{
  "model": "autoregressive pixel model",
  "residual_init": "scaled_by_depth",
  "max_grad_norm": 0.5
}
Rows from block 4 of a small autoregressive pixel model, named by matrix and row number. Rows with one number belong to one neuron. Each number is 128 + 32 x the weight over its row's rms, rounded and kept within 0 to 255. All counts start at 0. Numbers have three digits each.
After each neuron's rows are labels from the 100 images, of 14976, where the neuron reaches its largest size: "strongest on" is what is common among them. Only what is clearly more common there than usual is listed. The data: stained colorectal tissue patches (NCT-CRC-HE-100K). In brackets: how many of the 100.
# gate: MLP gate (model.blocks.4.mlp.gate.weight, 1280x320), inputs 214-319
# fc1: MLP up (model.blocks.4.mlp.fc1.weight, 1280x320), inputs 214-319
# fc2: MLP down (model.blocks.4.mlp.fc2.weight, 320x1280, transposed), outputs 214-319

gate.566:154186091134138165073125095134164174142111180103141127146179195174216122178106152147141053088091118170162189184103125131106074116126105146170096069140140139106122139118134096152122146093128171161144141107084093070098090090146093127109113112164050085078074135142096166127073154115088126126115087171136123128131132125152
fc1.566:098148157132100081137138126131120137129106098117110084164101130132136152150123137136116094155139127142115089128050124098110128107103068136127205179171081077129184133134172083104158116162096072115127113175081132098115183131127104107145101078144119140108136143136087103082171146124084133174082139100149088168092123119118
fc2.566:131123101107089078100108115092177128080175176169101119108161169148140133130155116176089134138124111158120112050073143112148147136049059106089169132117117103047101081131111133143091168194083138112142156104098106165120107164136126160130123167120100178133129122085132098089138195126135132086121134083105121095127042119155
strongest on: tissue: tumour epithelium (59)

gate.757:083110109145135156139202163171217080074193168186107113122113115114133123149128125116102084107121111147134152138104140106108170126118138079157097153157150149095164108110095109144151110154079125150138074148109059133135114130151127097119093144181100101112091138128058116100166152121087057137081133108182094126068132093155
fc1.757:161172137145079089142107183140128186193131118081061155117116174088152090138151159193121125173143143132148137137118176181141145086091144085145219094085146113116149181122133133113126157086138021075150154077132142136099146134134164144121107157098105097127116145107090115072126106091099122168132120104138068132118117106164
fc2.757:099129079111179134082189101136125111115097124095184105092078057139148176133129107103098156120131075131137156134154090141125141132140141154106115132122139139096124105125161192135114145141199159116125108103161094096087124115154066138131154099076128179161119158112173138185111156165225132090118113155107146112174103167119
strongest on: tissue: lymphocytes (44)

gate.755:124107122141116151109126130160255101105157150159095085107066127165148180104090122139072136056161111077081141102007148126090104114128106118167112151200159127112146126144157164092105165140145122109126137117174112112154158098109107091133141129134198124048060109156121148116139102098133083114112102066184117147136190112143
fc1.755:096096163136150120117121125156150076147115154133140053156088133094119116096145192085098091114145149116086102156078147085142097206143133127167094136183139123129170130085142087135189155145175152128128132155136093082137108070133153146141158118104124151126123160141117119101168174088088170157155125127160177142099127138136
fc2.755:103146096116160116160089134142083132124088099115101131165149095135097153128166109145143255113053193056139157104174142136127108082121135076108202147147116106151155126202127145099153148118083148092174215103066122147143091120050110125048155141133206129122134136144140144149096186129155123130157139107143204192099136129050
strongest on: tissue: mucus (36)

gate.175:138156100132108154143102147108133107152217149100137137132088112141118124095104085155112046045140117110094063175081103103148137139126204065137140140170108162141143107140165145152096137092073113108105093159142092141138136059053089131115088131183125144112161132123130113103193148148127146116102122167119052082104155073155
fc1.175:095141043154110125119118115099094088136165133136114090134123116140152116122101112090102087118130126066114141180162118079142144142079160169110161103147089158142189167159127132116165162155099079110134115161081138189116098136178152126187164092168143090133138106143119121145190162130118145074117186127086085124140149125144
fc2.175:113146163126090111093167136110103114106079111111119119094134145129069113142128117112155153135073171157150154094143133165053150146074172131078115119081149115122115094153043092154160163171157115142144126104125107158160105140147177115155122133071070146115150102145137170110074122162124101156162152151079092105120121133106
strongest on: tissue: normal colon mucosa (75)

gate.400:187156163119090105121144143144174135102130156164098158137064088104167105166128115151190133111143117157156102126097120162117185107166196091126070134230126114118133099146132104142117148130094126125095030123138096108183148102081102107075129099111139143100118111097134118123154137172170064139118069143221123109122169158136
fc1.400:156143140144134147191112122142128096129145117177162162131099053113148138142152125107114114116088168113129182152087090135220130167159120103126113154172103151137125096169063178132083144122126101126136098093115125172109152210144138152128121121162118129103132141107136105153120162089156177121182141114143158114181114133139
fc2.400:120140106121101082052116119132123147143068109128110156129123155131075097172083126186117159152119147109064123132125080129073168123097145092134083060073090133114136088141118134188148137127199130122171150098076098131099113105111168073124097151121117120148114091137175139143074156123152112157142131077127102187111168122097
strongest on: tissue: lymphocytes (30); tissue: debris (27)

gate.283:192136175059146121136139137144203136105146103176149072122102093140116168140128096140114142107117115120153148144082143102091157164165178123187089116227100127153155118145143156126179114155140124193138073098141093143139145108182136128167105169129120153041099079120070101100136169117111136139128114098098135086074154126142
fc1.283:099156098205101164115139093055123139054100113133169068231147095118178107120124138088096113143161165112093096159082105148114148082103143093150188174138120131150158165068158104104162147235100130162108113200094198116094085204145106069112136079142131081108111100151186135141137151076117084101144148131152139121125112148105
fc2.283:110046122158159119180120170096165129167141174126144134069112111098206130137117158109124096135184119131166137148089186129182104145151107169132109102094101198183163127105120159098078121101220110129051139099167116121137130059112135154134169134142154157100152121083150125150178124090149125086173102116131138075172145126155
strongest on: tissue: mucus (49); tissue: smooth muscle (31)

gate.698:218199090159137146088102113166164157100206169097134085086155196128206123087102219154120119109138120155130177150140101113138128105139109092170129132110135148082083108149111107138151182110085125074119106152066102133077103156116123092075109118122103094124063161070111124111175079120104123134113122136139099096105111158135
fc1.698:088067146124156061078163118138130102164111106144082154153077101122090131166155086172097144115125125128192077106129133137138077106102080178118138088135155128159124156171181136126117167140138151215115116181187139127152087154110097118096193151098129146170128169082102109149131106106093125153095147179169136129122129091141
fc2.698:116122088118166159079111141168126107167104184114136123126122114096096121089124124103131111134104106082105097143165153107151124164157104128149047119142155162084080154092093163121130120092166103138103132141108134124157208072158157133090102133146130163084128114148101044122121126139123170074153133058090124097145109120221
strongest on: tissue: tumour epithelium (81)

gate.35:144123139151145189102109192130164129130170175166175195121108105113163103147117136138114110127135140172120098094143143169056055087129119122164127121164144141116093130142106112160117123182087115153049049093128172094088192104088143170080058115120088090089121075101159086094130095140116070134085079103196146097119160105131
fc1.35:136096144146168144141123113210156102148097129126172078119104095073155146180134140064132129162186111147110111093090117195101134090169123175088101156123118154110198141124073154114164139118136135108141165101128138111110089123123129056094082126096154222145119150133156138109118150070141160063105147155132138157136102123130
fc2.35:114095137140169123114129146067159156083149170171144083097080111131131127153153111127115119131087149158183107158131178082149108140171054137142081110165139071130106141113072146175175112161073096090118121161077121136099153121115120175114125127138140118100111135098105181104148189146123075143103076171147037107118101079109
strongest on: tissue: normal colon mucosa (40)

gate.507:134077163077115194138134168149145145115123181119159142076118114113130188072142102136153102141110145198089093159129145158089134121134090119116083140130106212111076128158162141077104168126055093144096126106149106088128177122066083092155108126113097169137122059128115136090119147133124129059049109145111105093125094155112
fc1.507:119164122135138095141135145082090166150140074117132132105179106122102094082127121137125104093091143084134124094130160094110122107116144134138192143081105129109124119170107064136066092129150093135082105082136151132127066107136189101135097169164112094180165153147126139129137126184129147117125128108076157143076140080160
fc2.507:170107137112133125129135056113159073123091076091123110143144125172128155100118109175115163134107099136153169071152138142105193071119155133135157123178177085122149174139116092132140211075105184181159134091118140117094093088105142097083130118091144102137142122099149133157108089106072156103160151109120162123133131120103
strongest on: tissue: lymphocytes (59)

gate.82:092138093118125146044152148153141155099074137090128067096165115143141105125118104171180139148132136140076127141133107095109144087125175134117102105156107178112106117159135133163168181150096129075146100150018132132107120162110111143110077159081096161148128033151142108148165096202187139122057128113112131122097133118154
fc1.82:137150167096154149136116140172153107147155115116140139134135159133153153110094087138195132121145151159129141176082121087134103142093159121173106201158091221157208144145112097158148158164090103126119138138101113193158071130085123086095195108101097165079139124141114091119107154159085092153113142084105126096110090108122
fc2.82:116158122126137186152150106105137149092105071123130119135112159141148077110123098165129133138134106229107113098127128108081110141124150135182099076107149102125127100087140140169114150122096132238134105181107157161157207170166091180138127092161117110101125147121079107145138131137063129141051099145142075126104175113100
strongest on: tissue: lymphocytes (44)

gate.54:106138105104110151153153158141180154128145158145160125078117117127123125112141099109097031085087057155062089138056115116084144140156109104198107148149056123098096098096123132162098106145090131128134104155152071114136152113053095093133118120177097170130088086115065117101121165132086096163083108122122131102018161100144
fc1.54:115168143120123148157125139107097097175081133160133082194106194126137121141159120117176139112132116165124093123123159170099115158108155142148133094082083111193128134077163118143167139151136140104136165113085101124121100096138103101181145145062105176100127115136095141173147198100079139131115126092123112123123103150136
fc2.54:133128138071168106122136103127141129135153087120136081129144160109076105102135150106215165148215090126046085146153135133156127062161165146138126125099170117096129134102148134053136128097083148123142132190150135137086160085135103090095089131150150098129145105148115101123118135070098114183148138180120148150108133184127
strongest on: tissue: lymphocytes (39)

gate.740:161117093132141208124170133186187145136098129137155169126143126122127159139116150124090110126088134132081186175091110125089129111095104137147082105127089187142153078087108066135123142178139144104110179147079091174169096111141111123152086153109108132128147114123110139140053119156151105098136075137107157104109156094094
fc1.740:113099120138140092108127164094139186173146188166084119118161168213126115089149108141134125193092153092118140071180136144119121132075137125134178080080115087104110155139138163162139114166085059140134125130057119128090104148176131119129127101203120121156136139123128109128133095138155117121082061159115086112108143186143
fc2.740:112117179120087132110136167149140160061165069116138181136140119142097138106123171131120151136115104140145106189142149125129149103156137156121110067147113180185077165126117147103144102091087074118101092144131158078037161111093109111115136111103159105149170061160126161145143095148130063100115100157169137142137190157131
strongest on: tissue: normal colon mucosa (42); tissue: mucus (34)

gate.664:114139142119111131128169129137147154174149216093137110108134103163121161123116103166133135145176094154116094094092113111081170097115153096129037107170163150126117129102117117144157111156103127125160165131145127103128192132058055155122106162085113211080133122078134123131082122149144138102032107096085084091130137104185
fc1.664:119093170125207181147122141141173146169136151111108116102099109163108172139218112150141180168122097118130167149135181093136152171104119066106140143133077147094131137149108166101177094144103085134158089148108118087086131173084095176145058146105163172084124081098097070115166117094120087152096107115137115146136074123110
fc2.664:114076128158143155114136204131152180121162142135143077088152139119175145125105176110101076147132097144119061137070143141122082087139097130159191131111155144163109176156124127067054091127141082153123172148151158112117086119110088185125111115093117100101171101140156144158159144061101096129136150116088117080110079107129
strongest on: tissue: smooth muscle (43)

gate.225:186195165081091130119180103109182142181152089125069109116109166171116093021146130218109138107173099103136121176144169078134081128092151116124139107178173123088115154124136132097133152129119084116159113122135108125107125134167147129111124174149156116135114176096101093103155116161194148123104053135148114082065102150161
fc1.225:091116073093165146121174122074106134166103110053128099127117171171129144106085150179085108152114125100094117137138136034106154149129169110150096175140119134146104154130183081103134116112184113149124146145120088155140128121145125123154149138092132155123163097096076075098180146153112139128122086121117124101095100109155
fc2.225:149151112106145115088133115141117138127095138105034198140125090134110139175148087148119154194121128104087130131192120177152130088094106149101185096076149128129181121161165158130073153108085115188110126103126188100146079140069121165097117119162125173207097097130126110109082098144169157101140114135135221098098134127131
strongest on: tissue: mucus (44); tissue: cancer-associated stroma (41)

gate.224:137114153137192150149163141158146132111185168129137122084101117128162149130118152127109086096120146185152130134189131145096144080132169051142102147164091162121104133077112137089103159133100107047086129104090106078106119177130100154104117108137095098129152121085069075032163131103079102123118129105128093084112127123140
fc1.224:143121112103092139176108134126066158146128093117103135172145161121130110132178151162113152174081141114067108130183130110145137136114138105137124140112085111128173137169146182152117186128170079050193119174151137142103118156149184149151103165141096140093145136124142129071089047198131121166132111114112124093118110156185
fc2.224:131146132137095055097131114116142128165165107139153164086098094127178147126142095094136142114165154120131145086134127171096111123183115169125196139071072155159138087156161194095071126151089142132094115210123169117123101181060069197117127099162170157147110138093145165141169148075164116051083098164115120148145130137046
strongest on: tissue: smooth muscle (60)

gate.388:150098130103121136128092153156104109107154194094112169132101096114133128077103148123090049132110122145176197108124075112078163202140162088130143116126059132141109102133113139132131122167099114129082057099093096119170109135095114131148110106172113180089130104076088127130128182132119115133087115114108096096129121122151
fc1.388:158138077149136098162116144115109095173151049148135094113084191168140125127188132116184180202126147158103116107141183147174125139144149118149165151108078094091131141099102090105124101137147133090092130191123122155089095131104111117144137112138113071134123103177114051134121107145091141088174124096102062110087111156154
fc2.388:091148198067174073123135124121125067128177121084211091070158081149091141127056129144082098055101094181142119078119094117172137178130095128146090122121153131124100097165090096121165112159090099151136141148218145139093149170131141084114173107091119106092177142148143166114122102125114118046064135141101099113143121122155
strongest on: tissue: normal colon mucosa (48)

gate.608:145085101166119146139068148137197158108129107116102119115138167142195150100115127163151118136137152151086137121124127087144092087098194075117112114118029205072176138102110084121149190148123129097090115127091092125124211146098142183130053099148144158159159114120118099074146151126131115099074131076098088122161067145105
fc1.608:081141131120165132121120085151138144120123148112131085135108245156121128136111135116119125127134141088115147179093152073164083176107155062095133143120133179148122157159137188121137121174133075112135088098083128081108103107098083166140168129090136125102145092119159159133114159111136099133152131110089133109127102172085
fc2.608:135141141113107199148116150168122145143156044173081080157140124127096143147140110171169100145151117117158108177076119149144110158140079174169090126141151156184139159081170166148188114104145048137123113100187117147104137114124118074149136126102110104120160162117103105162090195141103159142114078131134135128093159107160
strongest on: tissue: lymphocytes (42)

gate.260:161126158081015151101145072098145114118112107128124124127072150114149147101151128156103074204138065136115122130109067119136102092066099133122087017139149179113135126084163170124162168103158100115134151136147148096066196101139150116126123146143092101122153093110124119106042108143149086114113138190184094110167162083164
fc1.260:075133141114052145111161122183143089204098081169132113095116107176140155115117086149108137111208103147123164184128176071143095210116107128196122147151150107132115096160166155123142104085114169114119157137134117166130183152110149146158122146154095107094154126131099059126178109126105173155141109109130116088146138127171
fc2.260:145155108099151120123087105142116097159087151078107123136127166100139092178194071134131140121096178127142079124142153074106133129138151157103148093138130098085138096144120078114113135134161125046135065086111089157168141166140094138112176129131148050160118143133119139122091092106111108141132089141187133146138132121078
strongest on: tissue: tumour epithelium (34); tissue: normal colon mucosa (33)