config = dict(
    model='autoregressive pixel model',
    dataset='stained colorectal tissue patches (NCT-CRC-HE-100K)',
    train_examples=45211,
    image_size=20,
    horizontal_flip=True,
    levels_per_channel=6,
    vocab_size=217,
    arch='transformer_decoder',
    width=320,
    layers=7,
    norm='layernorm',
    norm_position='pre',
    activation='geglu',
    mlp_ratio=4,
    head_dim=64,
    fused_qkv=False,
    bias='all',
    qk_norm=True,
    parallel_block=False,
    inner_norm=False,
    positions='sincos',
    tie_embeddings=False,
    init='torch_default',
    residual_init='scaled_by_depth',
    optimizer='nadamw',
    lr=0.0014,
    beta1=0.85,
    beta2=0.999,
    eps=1e-10,
    grad_clip=0.5,
    steps=40000,
    batch_size=32,
    epochs=28.3,
    lr_schedule='linear',
    final_lr_fraction=0,
    warmup_steps=2000,
    weight_decay=0.02,
)
Rows from block 2 of a small autoregressive pixel model, named by matrix and row number. Rows with one number belong to one neuron. Each number is 128 + 32 x the weight over its row's rms, rounded and kept within 0 to 255. All counts start at 0. Numbers have three digits each. After the name is the row's rms in percent of the matrix's.
After each neuron's rows are labels from the 100 images, of 14976, where the neuron reaches its largest size: "strongest on" is what is common among them. Only what is clearly more common there than usual is listed. The data: stained colorectal tissue patches (NCT-CRC-HE-100K).
# gate: MLP gate (model.blocks.2.mlp.gate.weight, 1280x320), inputs 0-63
# fc1: MLP up (model.blocks.2.mlp.fc1.weight, 1280x320), inputs 0-63
# fc2: MLP down (model.blocks.2.mlp.fc2.weight, 320x1280, transposed), outputs 0-63

gate.196 091:121157152119097096146082092091080204103105153120106166169165135178107175115071092121149151159176148146154123174083134147132129166123131148104159145150192119137034163085102150102123085154145142
fc1.196 092:084106173079101068110104097113082111129142108077098136122136133133131162113110112130159073146135155166144076168097136073083096176076120099089135081058185061151159154109122178144163087172065154
fc2.196 085:145137120169151181100146112152111129097108102095086116122147145110084099200113153112157140140118151150159145098122156184123099127127137075160149143157105094088070162154072149073095130160095062
strongest on: tissue: cancer-associated stroma

gate.478 098:142119122118139142150143150136186107114145121187138158114139159137108177111143137163163106109084126077082100131123108161150108087127156086161125152164148082123078120136109133113147154095160138
fc1.478 100:094135115178103134094146112078106144168189109123146099096123195114124048125120122138062124101145089101096118091168139136116139148163135131134191162104125165184119122081188123136079111090168097
fc2.478 099:107082103111182134158131065142180145099143101142126125153112104134126130126115192155135112077118184068117075128120101118125111084117091117128111127080141155121102145120053179103131131118097112
strongest on: tissue: adipose tissue

gate.87 101:098155123163130135193038083102127125083180137132165099076095168181113072106153184091109097108106114108079101068122117163108155109137101174173128121081139170179161135142085159133086090102091134
fc1.87 103:116124125159203136154056115172142165146136093169124091098141147118136062140141084162142096099094130058073132103067142137131166156173140165096104161092163168116137129148157158125177126107131149
fc2.87 099:123141040202171093098135155105113154157161135145114177172080132182136096117205143156142068134132140092116070112179132117131153092110129120140156159105160109100094183138152139176089059131057150
strongest on: tissue: cancer-associated stroma

gate.92 099:167131083074143137207109131206104112092092126144177094138158159206143137009187099085151101126124152136106102137100143100146154068179152149077117120127161165159135124116165123094180099104083136
fc1.92 099:096124170088132120088147094126147095135183082125089133091123129116114091141139178126147128104107098112169151146102082151108141176078102131130091117138154081154148117134131126205141147162108118
fc2.92 101:161127113151164142092159131182123168120101179090139111144106142121140162064111172181135093135132122186125131094059141102144129153165128125196114163148168105173161127150121120205075096154103085
strongest on: tissue: lymphocytes; tissue: normal colon mucosa

gate.298 096:087133143086106126187114154128118131109167139043161140157097187124123116092180110113121095105137094088102076116068103144142109139125185132093104126077112138137129147182107105158111117119141113
fc1.298 090:175132163124085112086128157142091128091141150087106126105116100100101142136082050143123107147110166167155154128137146152154121104136135111172094138162162130149156146108105165131145144156204132
fc2.298 089:129093153141066102097143103086071116133146141172157119095110087103092124160095093074123153156132126129139142126114104087133157078185080107145111157185094084123129144154169128091114121071185134
strongest on: tissue: cancer-associated stroma; tissue: lymphocytes

gate.8 097:090115145180133116145105169134128082124135145145112124127175178158128163113150124163151170140145171115129131147138213111170112143091110109117178141146133141041143103120171175133149137146117152
fc1.8 094:159159133143103084088101133074179067149136169131147159059150092148135141142101146086158153147082158121155207150144167127135157132145146141138117106091064123093127082118156112153139163167135115
fc2.8 094:146095183149137112147138126104131110082148109086105185166110158066162115099149172141108118108115233147096074141178167107151126132135112095125176134151141171100142145124154167094114139131081094
strongest on: tissue: smooth muscle

gate.64 096:103045181110223142146085100126153112122158136158131130119114101110199163087185118158145074115158152147058135183100081101113125150184118095100105122161092159092157150141101195140160089133157133
fc1.64 096:130147111122056097064075097119134178142131142142143074121163132148124124105094097158155129155156173178154046202118124131120123132108122132135103084122106129223094176084079094094128089053099214
fc2.64 090:162173117155168173102095149137093117141121125172165084131160119147154160092099142084105178144088149148162101097163169130123203096107122144151135187088149115090147088133141136079097125116161140
strongest on: tissue: adipose tissue

gate.342 099:128166118112071190139155125108012143085170080138158177131109181183170152185119139133179137165117104132195141115175130103086127131129105101148115125112087117054144142167099116133085163145108078
fc1.342 099:117095168067111175139101158122125162112159133067071203123081123171155152107119157163145119083078098148120121119053217143141161162128158077150108108101143160135088147124130124141111101142101174
fc2.342 102:118131108132149114129160122150106115107120093143100108070113137150136142089135109105089098119176143080150095142145164144136088108094093078122114157099104146096145112154118116142178149202147113
strongest on: tissue: mucus

gate.203 099:210157164180112075131147203115117076118126159136111108159163144129144173134094119150121125125142178136172092128154111115151110126151129087112130174148145174171108081067097086067121166081119168
fc1.203 097:122156144171088122102191125170116066171129071172105110123182084098095107170119109161142106096153121121089157184157197141148134150160120164113130196142153171160133112132149129165109056153126071
fc2.203 091:123100125147128136149148160166121142123143075153115080111121202161148160126070079121135133153180123083149100121220135125045136133128104071112190135139107078097130107153089081146161109126121072
strongest on: tissue: smooth muscle

gate.152 102:070058159115096153208142029144126117120161189120151115129149117209092126141155132092141151124148216067124093078183123124098194137118151157110162106120149090130132140117164172126125132161133128
fc1.152 101:135128113090212080115120117122155047128124172120157139156133142167057120119088165106111137133147142047150125078162103083144106163105167124094133125161094106141107102138122114159106110123157119
fc2.152 102:125140171131157130095122226077124172142119076085084119136084190067168092141155153160105148105110195195124193120115141133118161182116134099157096206135123184114124158160085116141168157120150131
strongest on: tissue: mucus

gate.264 097:141121096127134146152104140164095080165092096199136083191131136094135152123140154158130091175126135166215128118155199140125182183136081136108104063117137116111125123188161152095176115170133114
fc1.264 096:104146133172130108108174161123139147125178137080122120125068180125185184104142101132135069115118179140056159141127131119059086086125171183132142124054164163091191170138189071172126151083130144
fc2.264 093:120132148129110122087106175156124123155147126149139109143151115169153146072128099112085143151092115200185124149120165127129136139085118122052116129054114116079134071071068129143150166095111063
strongest on: tissue: tumour epithelium

gate.60 100:126170133149130166114173061120137126105095094143246095166150052185141166116088074135191110129126112114126093118161160137139093108128172144141126112103132097134117129137177113083150168073116159
fc1.60 099:077192126155051102147200119105126074168111145095190109105162157116073103108077135165062112122166138141091126162144122093150164123124138097115147158154088132162127046138182110102142113084144115
fc2.60 104:117154165089150142133081143198098154159131163112133203136129179109137091101163073118155148120128078127143193150146184152108072160178076099141121133140139089096154133091048115136073116105120111
strongest on: tissue: mucus

gate.52 098:120168082096132151116094107117108184097156164166159095178064200176099117073185175161167108171122096126122129044140107098112157099146134097153155168147169155096142148167097158121132162112153139
fc1.52 100:115148112078153136174165101151173147142110137189074193106120087132092168101165108146065072145101125179073075133142089120173112084166148115133111127149136109164121141119103175172151093132107160
fc2.52 098:120079142090182149158116141124146112161092070124132131163103136098172140171171137190133120100114121109137167155155125142125168130139118131099105172161069119098085147090128139139136127147157081
strongest on: tissue: smooth muscle

gate.577 098:108117162096074138154109128149155127040110088130153174141147099149177164110157096124198156097128111105113202150088147163087123125116133076115169102171157118078113128146117127103112123079069120
fc1.577 095:202179135094102141167187109141116119156123104183101140072152140163103173086137082091122129109141116116129115149110118134145129097147132169139085087096162102181143108137176107147112103091148118
fc2.577 098:067098101065169176129124144141115177112129071099123122144153114150152070092213123161148119085147079123150130163099111110120135072135087130197120147110145140108122144162111141119148108176089146
strongest on: tissue: smooth muscle

gate.161 103:152128160174122123083154111137138092104063182090149145196147189139148157161149191148138124112084150132135165124136115102150091105127176075156125093124104104172086148092144109106120120059138158
fc1.161 100:154118115141054113122123047123125139065122142122131140053110131146213120094123153078148129133139110103151130172105125196161166068115148087147073075117179147189121166110147101128139169111190070
fc2.161 103:120123108141167205139058116127065114142182100049150165180102137149080128131127168162128188179116122136097125126148167157143133161085094135181092074091138113142097117101154120144104160156132108
strongest on: tissue: adipose tissue

gate.517 102:134121139095077120193136091136175117134100141116145179085119122099160072114102172124208127072129110101089138086074170116092141123147177106157142137120151127083119123165178113107182102139157068
fc1.517 095:152072139143115129167089051065088148149167181111157163121124125134123188107122167180160142121120160103133094103121129084107108086126107129157101193163108089091102126110086167111117095146135146
fc2.517 087:111208134118151119095176131219172132124130116147099205172099111131114103127124116134135075120150099146074136132146140255142138160114167176122119092085130179167149144120189107123144125174119124
strongest on: tissue: lymphocytes

gate.263 102:127117223122171144162109074181148095119145123135167141168121165153108172141174106184157103136191105100125105113090113171161094093131138134141160170102108126184115122089079041146089101117139137
fc1.263 101:109123166163090114134106160145175111163141121131143131150139140094125080128135082122135084149136148118066189163081130113116130104162146125045147121145172128131127097127137159100121131066107170
fc2.263 101:138114104134102062151126046077079139112167085115127129115152109187119114098159208120125112093127103053138068084157169169129116155105112145226121139140100101148140163118126131127169082159187095
strongest on: tissue: normal colon mucosa

gate.53 102:085078118161084152166102124128084073109179157106148129120168157186112106129125127086127119169131157162124123091153121100099141061143096096109146143060104139080187144122120166100179122128115154
fc1.53 102:088070100171156107185176125107132135111117081179140127108148134169157146119093109113121078098102128081139146117156128125117125130125150121130136103097139077178156110151109073177146204098127116
fc2.53 098:166122095104053131168120128061099179136103120185086170122109160089082086167119155196125054151115100177130135172140117123092163217106079121190107110134147084145127162110093123112073184140098084
strongest on: tissue: tumour epithelium

gate.95 106:116095113085075186175042072212061140094122100130155154127117105162115139098165124106154100140111163125126137158078103135157113150161175112157097108100133094150123143095092135159187143129105175
fc1.95 105:180134087142113145105155180126172148155141160149147107119171127077126109147095102146135135138139127144155129216172121159126175128156196145136202201178076128127073120170098116106113163058134099
fc2.95 110:101111130136162153168166048124125139118176134173114146120113121092117121130106161109102143132137122211116135158091154113120083089149040085094137160126124132112149110134110191175101115140145116
strongest on: tissue: tumour epithelium

gate.654 103:130132136194121097116114174150076131108129175136119173155100121096108148147071130122144172209212166153105091153143117094135134120123105044140134129185181169092103134147144199118094104117115135
fc1.654 099:174141122106033138109091100130102161105134167102171159096112087128121179168059069148091184184149137173104101162137112116129167121107155123164171122119162084145139124095158167162119081097110169
fc2.654 105:125143081127152169165157138169146120141166132128104153091175130112140155112189117098101120118152131147091109150078147105119116070146093172056069131120111140130153105158099134099118139170119171
strongest on: tissue: lymphocytes

gate.490 096:168133162198159130124168107135069122124152199152172139108096122197142094107144122148137114170091148120128087141149221123066136133119134165174066090050099146122152118133146162152146101158124137
fc1.490 102:094133179043131077125130119138118044121083051166140180128158118149168115181150107094138115117091084119156220156075158172176115133107101138078145133169140178105197119130102130117118119116116121
fc2.490 100:167138091095117070156152131119098175111127142104071172140126143159107128158141051096088128187142130203186110163113125176126167140110081124197108160122166158111114154093124148197124146156096120
strongest on: tissue: adipose tissue

gate.642 100:122096093118069114122170058139114115082142125194138170109148095140153097137133219136150098114147144107142201135103144188102165157160155121193168151094156131170176110177132130112107121104180198
fc1.642 105:114111119193079000116109156176104160139170164115141137103100141135107105149115116141150133170146096221060097115186081103090103090136163110114107202099092105106144146138145186141060138093091097
fc2.642 104:169132095122144162141070143079091158112174222139150173127100113098105153108139148166193121125087129121156123172121126094156090093098129149120097172185154109033122143068107118103174128154123101
strongest on: tissue: lymphocytes

gate.104 103:119161133108130093116120081131192149107067130088146170147102128099103158142172136197129127149100140162092091056102071135164153148113152125174116150158064076117082134088103119161129095131098165
fc1.104 099:095140173146171146129152118129150138117102165095164142144091188129129198140166126119094146164152143107113137121166071139130109093187141162118119131112123120093102147093188111115114109066110108
fc2.104 105:127164072154114122103112174088134075158127113094127083096205120103112038080106141139106168137132113100188128116070102133112115143118096135115158123126173158210180084126080137150158145092119091
strongest on: tissue: cancer-associated stroma

gate.141 098:163162164114164109156159087139091074064111091096150115155146173148140188159122160088118145167136111173085105157126161089136067097110177074094115121173185150090126137181131160140153031125119229
fc1.141 101:082167111202119108123123176158123130146134186106102139085100154109118109040119206173107090132147110180125184133155172156179190105074121171171084103107166101143129133115153171161066128162170108
fc2.141 103:195159124091125170095083113122132153134109128112103161121151096087124125176083121113168166051117143128134114112124088072160179118144163105161129156170103108128075112131146086138115143115155128
strongest on: tissue: mucus

gate.57 097:148038157139137140164114173138067112092141166165132104127098154114047111110073165132180097121111162180103142142155116157086144044152171090120094090111100121062078110145105213144151211132117095
fc1.57 098:194086167141161130107135069131101109150118125168141138152135130143149236174072066133126114156142186199097181137117177140103135153157058124098145147134119098160118157088094117154180106071120133
fc2.57 098:128125096161116091132164095098129105096128151084150081105065116157076059057187143061125107159150166141099088166169104168123133103136104140097120090129108099086144112061178042099125144173104095
strongest on: tissue: normal colon mucosa